config.toml
model = "self-supervised image encoder"
dataset = "microscope photos of single blood and bone marrow cells"
train_examples = 194171
image_size = 32
crop_scale_min = 0.2
horizontal_flip = true
translate = 0.06
color_jitter = 0.4
method = "simsiam"
arch = "gmlp"
norm = "layernorm"
mlp_ratio = 4
layer_scale_init = 0.1
patch_size = [2, 2]
layers = 10
width = 192
projector_hidden = 1024
projector_out = 128
projector_hidden_layers = 2
residual_init = "none"
optimizer = "adamw"
learning_rate = 0.0019
beta1 = 0.9
beta2 = 0.99
eps = 1e-08
max_grad_norm = 3.0
max_steps = 11200
batch_size = 128
epochs = 7.4
lr_schedule = "step"
warmup_steps = 1120
weight_decay = 0.0
Rows from block 5 of a small self-supervised image encoder, named by matrix and row number. Rows with one number belong to one neuron. Each number is 200 + 30 x the weight over its row's rms, rounded and kept within 0 to 999. All counts start at 0.
Before each neuron's rows are labels from the 100 images, of 14976, where the neuron reaches its largest size: "responds to" is what is common among them; "colour at peak" is the nearest of a few named colours to the mean colour under the peak. Only what is clearly more common there than usual is listed. The data: microscope photos of single blood and bone marrow cells. In brackets: how many of the 100.
# u: gMLP up (value half) (model.blocks.5.mixer.u.weight, 384x192), inputs 0-95
# v: gMLP up (gate half) (model.blocks.5.mixer.v.weight, 384x192), inputs 0-95
# out: gMLP down (model.blocks.5.mixer.out.weight, 192x384, transposed), outputs 0-95

responds to: cell type: lymphocyte (35)
colour at peak: purple (43)
u.305,227,205,191,155,172,212,206,236,166,229,182,150,175,247,157,213,124,183,213,196,192,189,211,173,195,194,203,176,146,168,196,211,205,264,214,189,186,189,181,200,191,189,165,130,253,230,196,177,182,237,183,207,231,163,165,158,205,195,180,230,184,223,156,158,230,146,202,204,211,171,166,215,188,205,204,236,213,189,142,189,124,193,240,224,218,200,194,254,231,253,169,230,252,169,213,203
v.305,197,130,147,159,201,229,201,164,189,132,173,235,220,162,171,185,224,212,226,210,231,235,160,209,154,234,249,208,227,222,197,186,200,183,215,249,177,173,224,239,213,178,246,233,146,245,189,206,178,216,239,143,244,218,254,221,178,175,257,190,175,167,187,237,220,209,237,174,217,215,182,202,203,209,206,205,200,191,183,189,252,184,172,212,170,228,206,163,226,172,213,182,197,210,203,216
out.305,186,193,156,131,173,206,147,210,151,199,200,187,217,170,207,209,202,171,215,173,157,180,200,171,182,215,190,198,210,190,153,184,205,229,229,242,183,210,179,217,172,208,218,144,207,219,244,226,110,204,175,199,202,179,181,165,215,199,150,149,198,246,207,168,210,154,211,196,239,237,137,228,208,214,230,223,180,145,232,189,199,236,268,183,167,210,210,196,190,227,241,195,180,168,257,205

responds to: smear: peripheral blood (88)
colour at peak: pink (69)
u.190,183,128,228,204,174,179,172,199,191,158,193,254,247,171,203,176,245,217,140,215,213,180,251,226,172,235,231,202,185,137,222,162,158,178,183,184,165,171,173,202,195,187,249,225,166,200,196,185,207,159,256,198,166,250,208,195,168,191,243,230,125,185,165,214,183,164,201,218,219,218,207,197,200,172,170,216,230,217,232,224,199,185,214,165,238,184,202,201,223,186,197,167,243,224,228,223
v.190,202,187,232,190,168,190,239,210,187,184,204,210,219,174,153,183,182,211,136,231,191,188,191,208,178,183,226,189,162,173,181,172,176,226,223,159,172,207,153,187,182,164,218,197,209,190,159,151,186,176,210,204,165,206,181,192,182,115,206,217,175,175,257,210,200,157,230,193,205,189,204,173,282,145,207,172,241,212,188,211,197,159,212,202,222,190,205,254,214,182,185,183,260,221,216,180
out.190,257,275,148,161,208,162,203,187,145,221,199,164,202,193,198,199,153,211,224,206,193,215,170,183,170,169,224,243,205,262,205,209,194,229,249,217,229,190,185,201,178,183,222,195,207,142,222,195,175,199,198,200,231,197,189,183,201,185,215,203,206,166,229,186,187,226,218,238,164,174,164,208,203,196,240,217,226,188,231,187,218,190,287,197,197,171,234,194,269,178,243,169,213,160,218,198

responds to: cell type: lymphocyte (35)
colour at peak: white (90)
u.109,249,201,270,251,225,188,234,230,191,257,248,188,166,222,209,203,217,207,195,264,204,243,92,222,167,169,236,211,216,192,221,179,162,170,178,211,215,207,240,233,212,225,212,206,187,159,173,199,213,228,231,123,247,218,191,274,192,178,238,203,197,166,249,210,148,194,254,182,199,221,182,206,200,190,186,218,220,189,205,282,184,207,205,211,172,192,190,213,252,198,210,146,208,221,208,241
v.109,208,151,249,148,180,216,222,124,175,194,191,195,216,194,193,191,211,204,146,217,155,234,209,178,122,175,227,161,196,177,199,158,163,173,214,221,163,172,156,207,220,166,211,225,177,143,201,196,196,223,212,104,187,210,212,184,197,176,222,167,173,113,212,200,217,224,190,129,205,188,201,189,209,261,177,163,185,218,194,221,201,228,210,249,170,167,197,190,180,190,190,143,237,198,194,222
out.109,255,192,171,176,197,221,153,177,168,231,210,252,203,191,224,159,212,205,219,200,251,229,214,170,193,163,220,190,177,194,194,184,178,249,235,205,215,165,214,170,236,216,215,241,240,170,201,229,195,233,199,220,229,154,201,185,232,155,223,207,226,193,158,227,209,188,196,180,196,243,184,154,192,201,201,169,196,171,184,237,230,193,186,157,175,232,223,140,224,204,214,209,200,158,248,217

responds to: cell type: promyelocyte (30)
colour at peak: blue (56); black (36)
u.346,184,203,233,184,164,184,204,171,171,224,218,195,228,266,182,227,116,173,175,199,201,171,274,187,210,161,194,169,175,215,164,212,204,233,170,236,191,174,161,217,247,207,171,155,267,169,241,138,173,183,157,209,179,201,139,179,256,191,190,174,161,219,249,200,244,199,244,199,184,209,165,235,217,253,208,224,191,192,219,209,148,242,194,166,237,181,197,197,171,257,189,213,214,162,189,218
v.346,223,234,194,192,250,195,199,300,221,173,204,150,155,170,193,171,205,226,237,184,191,172,143,213,231,225,205,192,220,259,190,244,202,211,220,151,223,189,283,224,195,200,226,216,163,233,164,243,214,189,217,223,210,197,213,221,197,187,200,222,265,201,174,182,158,176,176,241,185,217,219,183,169,167,260,205,205,214,202,186,249,163,247,135,199,224,197,225,265,190,196,223,175,249,158,175
out.346,247,206,154,223,128,215,201,202,150,225,235,165,241,180,161,180,211,191,170,214,229,192,226,225,196,194,197,201,202,160,199,173,235,223,259,169,196,204,187,191,174,226,191,185,255,170,204,212,196,232,212,196,224,168,180,171,236,227,239,210,218,170,216,194,215,196,209,210,223,198,210,187,198,187,194,191,218,178,158,246,175,211,225,232,205,164,196,232,183,230,204,230,166,213,238,191

responds to: cell type: lymphocyte (38)
colour at peak: pink (55)
u.367,183,213,193,204,242,182,232,156,161,203,211,183,179,195,236,171,222,225,159,237,257,186,194,201,216,133,240,171,203,228,194,225,195,141,226,172,175,121,230,182,208,178,218,233,167,168,225,193,190,215,250,194,213,220,190,161,199,135,234,176,174,165,270,199,176,246,231,189,197,143,217,167,189,155,156,183,159,219,139,212,243,218,172,194,208,170,165,199,165,174,192,213,216,218,145,201
v.367,177,130,188,150,187,220,216,200,147,140,162,224,212,181,194,195,227,197,196,233,205,213,228,215,139,210,241,174,236,162,191,182,153,157,216,213,173,162,186,233,196,180,233,244,162,235,151,163,204,198,247,107,178,184,201,217,190,180,234,174,172,120,174,209,182,178,196,156,175,180,231,217,184,183,209,162,177,202,186,234,221,165,166,222,148,179,184,155,208,173,197,143,222,222,203,215
out.367,226,192,217,182,152,172,162,208,127,145,210,240,166,143,136,153,238,154,201,248,229,193,184,192,170,268,164,209,246,149,240,142,176,209,189,208,180,210,166,190,231,204,224,177,180,179,187,175,205,168,190,189,205,235,196,223,188,152,246,170,217,215,208,251,183,210,219,202,223,169,186,215,236,182,178,163,199,203,215,241,185,176,207,230,157,169,199,198,200,190,210,163,216,189,267,204

responds to: cell type: blast (26); cell type: promyelocyte (26)
colour at peak: white (57)
u.232,219,186,205,219,143,259,187,203,255,234,230,218,169,172,228,210,210,212,199,289,188,185,144,225,211,192,229,219,197,208,223,206,202,166,180,212,191,177,169,241,242,201,220,205,160,183,215,216,216,242,227,162,208,213,230,227,203,239,193,202,158,204,194,223,195,237,235,175,244,206,136,238,217,196,210,226,228,200,202,174,237,195,182,177,172,236,198,166,201,196,248,191,183,220,282,256
v.232,191,168,175,215,202,226,187,138,229,200,165,200,220,191,219,188,192,218,207,187,191,164,211,229,215,184,186,233,208,203,226,193,205,168,208,183,194,227,200,207,156,228,213,223,188,217,223,234,206,150,186,221,210,218,220,176,202,213,200,221,211,237,234,117,227,211,166,222,236,198,186,106,233,163,218,179,197,209,275,186,282,183,200,179,225,216,210,190,214,154,228,248,147,213,213,220
out.232,229,214,191,253,208,160,178,184,170,233,212,209,238,166,182,183,186,218,173,191,305,167,272,177,187,194,192,166,189,192,224,209,189,190,192,191,198,206,195,211,194,184,190,199,150,169,198,149,177,213,181,207,252,251,192,206,150,207,182,166,189,193,207,239,201,211,195,233,223,176,248,167,225,234,141,168,215,271,118,218,209,216,192,179,260,218,181,207,216,192,201,254,167,224,187,196

responds to: cell type: lymphocyte (43)
colour at peak: white (86)
u.356,244,203,251,246,238,188,223,164,211,241,247,199,133,198,211,193,207,231,195,250,212,246,126,210,174,184,228,192,225,220,210,191,157,182,188,202,218,222,231,226,202,236,209,211,184,168,162,179,238,233,222,105,253,228,187,246,201,161,220,193,210,174,245,207,149,208,242,152,188,240,189,205,192,182,192,218,212,200,208,263,212,173,175,222,161,181,198,206,266,198,192,148,196,208,185,221
v.356,194,165,224,152,186,233,267,171,183,174,166,208,233,204,161,215,200,181,173,221,162,234,193,152,122,157,199,175,197,143,197,162,176,170,251,188,176,153,164,196,198,176,213,205,190,161,205,205,166,240,219,131,208,196,180,180,194,160,231,184,149,122,162,207,205,188,189,131,215,184,203,166,210,220,176,152,177,200,182,257,177,223,211,239,183,166,206,215,212,203,194,161,227,194,180,228
out.356,257,197,166,160,213,249,166,183,183,208,205,240,182,198,204,154,209,202,223,221,246,232,166,216,185,173,202,185,184,190,183,175,156,222,241,208,215,159,232,173,246,244,199,216,228,174,187,236,205,232,223,216,225,186,217,201,204,166,247,198,185,188,170,215,197,182,224,169,210,249,191,167,189,209,189,180,210,170,164,223,236,194,196,149,164,208,236,168,226,194,234,190,204,159,267,245

responds to: cell type: erythroblast (51)
colour at peak: purple (67)
u.74,169,196,178,149,219,268,207,202,205,195,154,173,262,207,196,194,197,169,207,190,196,284,239,122,211,193,178,232,220,242,133,207,244,164,255,246,199,197,195,173,143,213,178,178,197,243,228,240,196,227,183,195,225,126,198,185,217,184,167,158,198,168,192,198,214,171,196,148,196,198,180,177,158,200,197,183,166,225,211,192,204,203,172,254,202,196,145,153,192,186,177,214,181,148,157,161
v.74,198,166,206,155,230,265,221,208,182,207,182,170,199,224,183,177,189,188,208,214,194,241,211,138,210,163,197,223,216,265,155,220,239,151,237,237,203,196,196,177,137,209,197,190,193,210,191,223,183,251,194,187,242,151,218,166,212,208,149,161,162,156,186,212,220,151,199,108,153,169,176,189,149,205,235,170,176,221,172,186,175,215,167,275,235,195,159,193,185,187,148,204,197,173,151,178
out.74,280,196,226,253,145,171,210,199,186,204,196,185,190,208,101,207,199,208,142,173,199,195,182,182,234,242,183,193,198,209,206,176,198,215,166,178,203,220,159,159,176,185,185,176,205,150,219,176,199,196,198,201,228,208,201,238,219,194,207,184,194,174,210,232,210,233,251,198,183,150,201,267,212,203,220,223,226,209,213,187,187,231,193,272,202,112,194,241,210,199,149,191,220,208,190,202

responds to: cell type: promyelocyte (29)
colour at peak: pink (50)
u.175,177,184,195,171,231,213,248,184,180,166,178,214,240,213,211,189,196,194,181,204,217,220,235,206,147,206,233,214,208,145,211,167,181,218,207,190,199,172,152,158,184,172,192,174,190,217,197,162,195,144,233,218,179,213,224,195,172,116,195,221,152,140,196,226,154,208,235,193,234,115,198,123,235,186,190,161,225,225,184,247,218,164,168,185,253,178,179,214,186,191,192,166,225,173,181,169
v.175,216,185,201,226,190,217,147,212,210,200,198,167,230,257,181,201,182,224,206,201,218,154,169,240,208,231,158,229,150,239,219,204,219,234,206,207,224,250,186,238,250,245,188,225,165,236,175,223,156,229,164,234,234,209,211,184,193,198,208,242,182,252,194,180,253,226,213,240,214,212,148,143,242,216,237,235,223,199,234,180,226,182,214,189,239,211,240,196,264,192,224,260,178,226,260,234
out.175,214,198,225,289,215,175,204,207,211,174,213,201,185,168,233,194,213,195,206,217,234,211,160,217,192,162,185,201,226,231,206,211,152,214,191,162,202,185,256,180,219,212,214,195,185,197,180,194,223,282,182,202,244,198,169,220,213,215,177,199,199,142,157,217,193,209,171,183,223,222,249,228,170,208,191,187,219,174,181,197,222,195,158,218,143,175,189,169,192,231,152,259,228,188,155,224

responds to: cell type: artefact (32)
colour at peak: blue (50); black (30)
u.253,210,183,185,220,152,179,159,180,182,203,215,230,253,195,218,238,149,135,190,183,217,198,242,197,188,170,186,189,197,194,188,166,204,208,182,217,193,201,193,177,191,191,173,177,284,157,245,154,172,171,170,193,169,188,154,189,229,223,170,216,147,223,222,136,252,193,188,182,199,226,157,227,232,230,171,222,205,148,222,176,158,241,215,180,173,190,195,176,173,278,174,193,214,135,174,225
v.253,195,186,180,222,207,202,207,161,212,169,142,226,184,160,186,202,222,206,216,189,249,265,208,208,144,235,208,234,206,124,245,199,196,214,211,167,204,221,224,181,170,192,180,199,188,227,150,189,212,189,224,215,173,214,216,226,167,213,183,216,202,179,131,237,170,272,191,217,207,209,220,202,172,165,203,183,224,215,208,237,198,183,159,261,219,209,230,160,190,185,201,169,216,193,231,176
out.253,228,202,206,167,191,193,220,174,161,209,195,180,171,211,197,213,208,208,168,186,256,183,165,207,201,235,213,198,218,193,261,155,195,179,206,169,239,170,165,177,195,164,181,221,205,115,241,207,227,258,193,223,182,226,200,216,176,219,198,194,199,214,134,143,184,171,201,190,213,226,245,158,192,206,226,235,175,234,224,178,218,236,291,199,246,236,166,227,246,190,248,174,196,223,162,182

responds to: cell type: segmented neutrophil (42)
colour at peak: grey (49)
u.355,196,222,206,198,184,200,196,134,216,197,191,241,180,183,236,246,201,207,134,169,216,185,204,190,239,235,175,201,193,232,224,198,224,198,141,216,183,237,153,207,222,206,187,211,220,197,177,202,229,188,169,220,142,195,251,200,235,223,220,222,243,206,181,173,191,270,145,219,186,177,200,212,234,209,248,218,159,225,222,184,209,161,249,237,225,187,170,173,186,150,177,215,204,198,268,187
v.355,225,225,253,165,234,204,246,259,180,205,178,131,143,185,196,197,191,208,173,205,193,187,186,207,225,178,209,144,187,206,201,246,160,240,232,142,178,210,174,192,193,188,209,213,199,192,143,199,219,211,195,195,186,207,236,177,220,149,197,202,208,178,223,183,144,165,181,206,174,134,223,174,211,161,240,198,215,215,142,190,215,128,171,212,258,206,189,246,198,179,157,218,268,208,188,168
out.355,202,179,224,230,159,205,198,205,134,189,158,223,264,197,243,203,204,191,99,199,166,223,236,177,179,138,205,216,177,167,210,239,168,215,226,221,180,228,136,195,250,187,205,185,197,209,189,181,228,235,205,194,155,183,199,164,211,187,292,205,234,237,257,189,161,221,191,196,204,217,264,180,172,202,160,182,220,199,149,179,181,181,209,147,215,229,216,190,140,191,214,214,175,168,246,207

responds to: cell type: blast (32)
colour at peak: pink (48)
u.130,230,187,229,177,199,198,221,179,163,172,200,204,188,179,188,216,199,197,189,195,189,219,113,180,139,179,232,155,186,187,212,177,177,180,205,195,181,146,188,245,218,186,222,208,206,141,162,190,185,235,222,74,216,191,223,220,206,192,248,203,219,104,188,205,166,183,211,164,165,207,193,208,214,222,226,201,176,180,194,232,150,177,226,265,189,205,191,197,201,200,191,152,231,200,230,217
v.130,162,229,188,227,224,199,193,144,199,186,197,183,224,179,233,167,225,237,196,115,189,243,186,197,243,178,163,234,217,232,222,225,238,172,177,188,227,253,177,161,159,238,228,239,195,222,206,253,217,159,188,247,202,196,260,183,191,215,189,194,266,208,231,156,173,252,187,233,217,192,195,169,208,170,260,210,205,228,242,179,240,177,204,213,231,223,186,190,187,121,219,214,127,193,202,168
out.130,219,168,212,190,161,173,149,223,170,217,194,208,211,196,234,187,226,208,218,201,175,173,264,212,211,236,203,197,187,188,214,192,184,157,142,206,201,211,156,209,223,190,232,242,211,157,211,157,154,148,167,184,189,172,213,196,211,172,262,191,160,260,179,234,183,221,191,222,254,211,213,198,180,246,168,231,180,243,196,165,183,194,211,161,244,232,222,224,186,186,265,192,167,229,184,171

responds to: cell type: artefact (25)
colour at peak: purple (46)
u.87,197,219,209,178,162,172,188,154,153,247,260,185,195,197,202,225,173,195,161,207,187,174,231,218,212,150,197,167,155,201,202,202,207,187,158,204,173,175,138,203,212,172,202,204,254,129,218,143,181,195,166,186,180,211,160,175,222,176,178,166,163,226,241,188,225,197,227,199,134,208,166,234,230,270,182,227,176,198,203,171,174,285,206,203,213,158,170,208,179,207,177,189,230,195,190,220
v.87,220,235,180,208,269,178,227,203,259,229,158,155,147,178,179,180,196,216,221,176,210,203,176,203,216,223,157,209,221,240,207,246,213,231,209,141,241,206,262,200,166,200,181,172,200,240,163,236,208,204,188,202,231,166,212,188,187,212,149,224,246,188,173,175,141,244,172,225,211,162,238,145,171,154,225,193,222,213,209,189,253,157,184,219,199,242,204,193,236,190,231,234,182,203,204,173
out.87,221,213,269,227,161,199,228,207,172,225,225,193,219,186,168,194,202,249,146,210,174,187,195,201,211,216,201,146,234,193,237,139,284,170,233,193,168,211,139,203,176,207,188,187,174,221,185,155,209,193,207,223,182,238,218,199,175,219,232,208,228,243,194,222,239,208,204,199,209,175,200,207,224,210,232,227,215,233,194,221,201,203,210,230,245,197,136,246,184,199,209,151,166,218,235,182

responds to: smear: peripheral blood (80)
colour at peak: white (97)
u.19,216,191,241,191,288,162,209,186,204,218,209,190,176,216,200,250,215,168,205,173,218,225,159,143,156,173,198,193,231,193,192,191,161,178,231,242,211,196,236,256,230,209,205,210,191,129,218,216,196,239,214,107,264,178,196,240,227,149,242,262,223,201,237,183,203,211,251,139,239,210,191,185,202,245,196,194,169,181,207,242,175,212,190,185,194,182,243,186,204,215,238,165,151,221,223,233
v.19,183,160,194,196,233,199,207,159,186,200,187,166,200,240,180,211,195,181,182,181,162,213,194,176,147,231,214,171,189,200,199,190,209,211,241,188,253,194,202,213,172,208,212,172,199,234,226,183,177,207,209,179,228,185,156,156,209,196,201,158,201,131,161,182,223,215,177,121,164,130,176,166,235,235,233,155,143,206,157,184,173,220,274,253,182,202,172,218,201,182,180,210,191,171,180,204
out.19,215,165,181,185,176,224,198,201,168,220,225,244,240,203,138,193,217,195,195,216,195,225,196,212,170,187,170,215,221,147,225,189,231,168,211,211,185,147,165,174,202,196,223,208,192,254,198,194,233,134,192,218,188,218,182,168,206,154,204,209,219,228,219,183,190,179,247,196,249,192,182,132,229,163,232,205,250,190,224,229,215,190,189,177,199,217,175,241,214,207,141,186,240,191,244,164

responds to: cell type: artefact (37)
colour at peak: white (51)
u.382,238,156,192,195,283,234,177,122,227,195,197,180,151,239,246,240,192,157,201,183,241,225,214,202,154,219,185,147,212,176,198,192,190,170,138,236,238,176,216,185,183,226,184,196,199,197,205,198,162,189,232,175,210,193,218,206,193,198,187,183,203,154,214,173,156,188,216,153,191,147,229,208,226,287,224,173,181,160,206,171,238,260,204,250,215,182,216,201,191,189,201,186,182,199,216,218
v.382,147,170,162,188,253,205,218,163,197,201,199,237,206,216,171,159,234,184,247,124,220,241,190,166,216,183,161,243,190,223,170,192,222,208,176,197,228,224,203,177,175,231,226,223,149,247,145,218,122,173,190,231,209,183,209,195,199,182,183,200,219,221,189,166,197,233,193,195,179,169,156,155,201,139,289,218,232,213,276,208,203,140,196,225,265,233,192,163,246,192,217,222,135,224,173,173
out.382,173,246,204,146,217,176,241,216,192,253,260,175,222,196,208,207,178,152,184,209,154,187,233,204,192,240,221,203,204,222,223,184,261,204,257,206,172,271,164,181,183,196,191,197,201,188,144,220,213,183,239,201,186,183,211,157,159,187,235,190,214,228,224,153,157,209,159,191,190,197,208,229,213,186,208,142,190,176,233,164,226,210,184,251,189,196,240,192,207,201,235,159,214,171,211,205

responds to: cell type: promyelocyte (35)
colour at peak: black (58); blue (42)
u.256,225,171,209,224,222,230,166,185,249,181,200,201,202,239,198,236,144,155,233,243,179,184,199,160,181,252,197,220,242,220,168,190,235,159,247,237,231,201,201,210,199,244,168,170,226,209,204,251,183,232,204,202,248,194,197,193,240,231,194,241,148,197,180,144,233,212,214,182,225,231,192,186,184,245,211,207,155,168,214,205,193,218,213,160,202,246,234,201,191,235,195,209,164,137,176,226
v.256,239,170,149,187,212,218,197,176,201,183,176,212,198,174,234,209,182,184,196,180,201,210,237,214,140,200,187,126,236,190,176,161,175,189,193,193,228,158,219,177,183,194,203,201,207,168,266,189,158,162,195,182,206,163,197,225,162,143,214,161,218,154,218,199,198,181,197,125,179,167,209,154,194,222,198,158,160,179,205,164,273,234,223,266,234,180,169,206,197,169,217,169,169,180,181,194
out.256,186,194,230,206,218,177,206,214,207,208,217,233,229,196,222,190,161,231,195,206,235,190,246,212,152,155,217,199,165,206,259,203,182,194,197,223,197,151,185,220,190,200,233,246,171,224,202,130,201,250,177,131,175,211,207,184,204,161,178,185,160,122,179,252,217,206,209,170,175,216,217,255,216,197,165,133,246,187,155,226,209,183,115,231,200,216,201,187,197,189,200,214,166,244,125,202

responds to: smear: peripheral blood (53)
colour at peak: white (50)
u.69,266,227,211,191,258,242,241,228,221,243,188,178,178,234,187,208,151,149,217,239,208,219,155,161,196,222,204,197,197,198,148,158,182,204,209,180,257,157,213,213,197,187,146,147,226,207,195,185,182,207,208,169,241,161,216,224,204,181,177,213,178,143,243,181,147,155,284,164,195,142,231,190,255,211,191,161,238,152,212,206,216,193,209,182,199,180,200,212,203,228,220,188,178,166,200,233
v.69,169,176,218,162,208,194,251,131,192,176,175,213,232,207,228,234,223,200,149,184,162,230,201,187,185,153,217,148,206,228,177,219,183,177,209,191,188,184,204,201,235,191,213,221,227,162,260,231,219,192,217,133,218,188,195,202,224,178,210,166,211,142,238,188,202,233,193,142,188,187,234,163,230,267,152,145,162,186,203,167,217,227,258,243,175,168,185,214,193,171,221,156,212,212,203,208
out.69,215,137,157,185,220,181,171,230,275,208,220,212,217,196,137,182,167,258,198,207,188,170,199,192,185,267,203,188,224,214,254,217,164,146,183,210,193,235,263,140,177,143,158,200,141,174,151,224,192,201,222,199,283,278,204,219,177,231,248,215,175,137,162,237,217,200,257,219,185,166,169,203,224,192,198,208,202,215,207,214,165,197,177,221,256,186,238,186,234,174,197,191,203,229,207,222

responds to: cell type: erythroblast (54)
colour at peak: purple (59)
u.27,202,211,260,186,202,179,229,199,172,185,216,205,191,193,246,225,201,214,138,204,206,176,200,204,211,189,205,158,151,200,248,205,177,214,209,182,181,185,160,210,231,188,218,228,205,178,179,197,220,193,171,200,147,239,208,192,240,202,239,279,177,226,194,178,151,182,159,217,162,168,222,182,237,202,215,199,155,207,205,166,125,184,226,201,236,197,202,252,172,194,227,202,268,200,267,193
v.27,245,207,269,179,217,190,246,193,177,164,200,198,153,194,223,259,231,237,153,235,199,166,206,226,229,186,229,139,175,194,257,212,152,235,201,187,179,179,179,240,272,161,227,198,189,199,160,157,215,201,191,190,188,244,173,179,202,183,236,228,171,185,222,203,158,216,172,214,188,152,223,179,219,195,233,184,165,204,179,187,162,164,191,208,235,215,228,240,195,180,215,201,275,207,236,205
out.27,290,180,202,238,158,254,213,206,197,216,181,163,177,188,144,213,182,203,119,200,175,177,167,205,217,248,207,248,223,207,180,202,174,166,168,184,206,247,183,174,198,221,211,210,202,157,234,202,191,190,216,217,223,186,212,198,199,189,224,267,222,230,201,197,214,204,186,221,183,181,183,253,190,252,252,162,181,222,221,166,165,216,236,282,241,151,204,202,181,162,157,194,235,175,241,234

responds to: smear: peripheral blood (64)
colour at peak: white (96)
u.203,193,191,198,153,239,187,215,151,251,183,207,212,220,183,217,242,188,181,171,225,195,208,188,152,185,224,202,159,217,217,213,141,164,200,241,223,205,152,179,250,226,207,203,197,199,166,241,200,151,191,216,124,226,213,194,234,220,90,226,223,181,175,240,179,179,203,261,193,191,179,190,150,242,239,207,174,208,150,204,216,195,207,151,210,194,193,246,196,234,212,251,175,207,200,209,228
v.203,166,188,194,160,207,198,250,127,162,187,177,225,225,197,212,198,188,176,169,173,195,219,234,171,142,173,206,165,205,209,154,176,193,175,232,190,236,152,193,226,197,167,212,196,201,162,233,218,151,207,211,153,246,200,182,190,202,131,204,188,173,148,267,193,220,220,241,136,197,168,198,149,217,240,164,143,161,177,180,210,229,216,195,247,229,180,203,188,203,209,198,162,194,186,156,235
out.203,222,216,200,225,125,210,190,180,163,207,205,206,223,170,182,242,202,212,168,222,147,210,201,209,200,207,185,198,228,199,209,237,215,190,201,210,218,233,203,210,174,178,213,158,210,205,208,203,255,177,208,199,177,242,181,185,168,236,171,194,201,185,219,227,231,179,199,263,176,188,161,179,188,192,249,192,176,215,222,215,247,190,229,285,253,203,181,223,167,199,95,212,201,213,235,155

responds to: smear: peripheral blood (36)
colour at peak: white (74)
u.357,188,205,218,207,210,199,192,252,237,199,166,247,172,185,295,232,223,208,221,186,210,257,207,206,193,203,229,210,184,158,204,226,181,209,188,175,213,206,234,198,212,230,210,200,209,219,238,253,254,206,227,158,168,191,189,243,236,201,241,184,180,175,189,224,167,190,178,201,218,198,233,182,151,227,104,162,195,172,173,228,209,226,237,175,130,180,216,197,148,209,204,197,230,184,251,287
v.357,146,174,209,177,200,193,205,194,161,169,126,213,246,189,194,207,209,193,177,197,236,195,263,223,89,212,218,177,202,157,193,204,155,165,189,186,178,200,167,181,196,183,237,207,180,158,213,186,182,167,245,183,172,213,192,223,181,150,190,188,140,122,193,211,201,167,208,172,209,131,210,156,180,227,148,159,155,209,158,218,245,207,152,196,227,157,189,195,166,164,153,162,238,210,165,225
out.357,274,233,113,211,169,199,128,229,165,221,211,264,231,191,161,225,198,257,236,236,191,214,231,176,178,195,196,189,237,223,216,213,158,182,170,227,203,146,215,173,179,224,198,204,216,193,223,230,207,151,211,225,210,179,201,168,218,247,197,208,197,194,212,248,194,175,205,242,230,222,175,193,196,206,221,210,224,195,186,233,190,220,241,158,205,181,243,185,211,200,170,246,208,205,227,192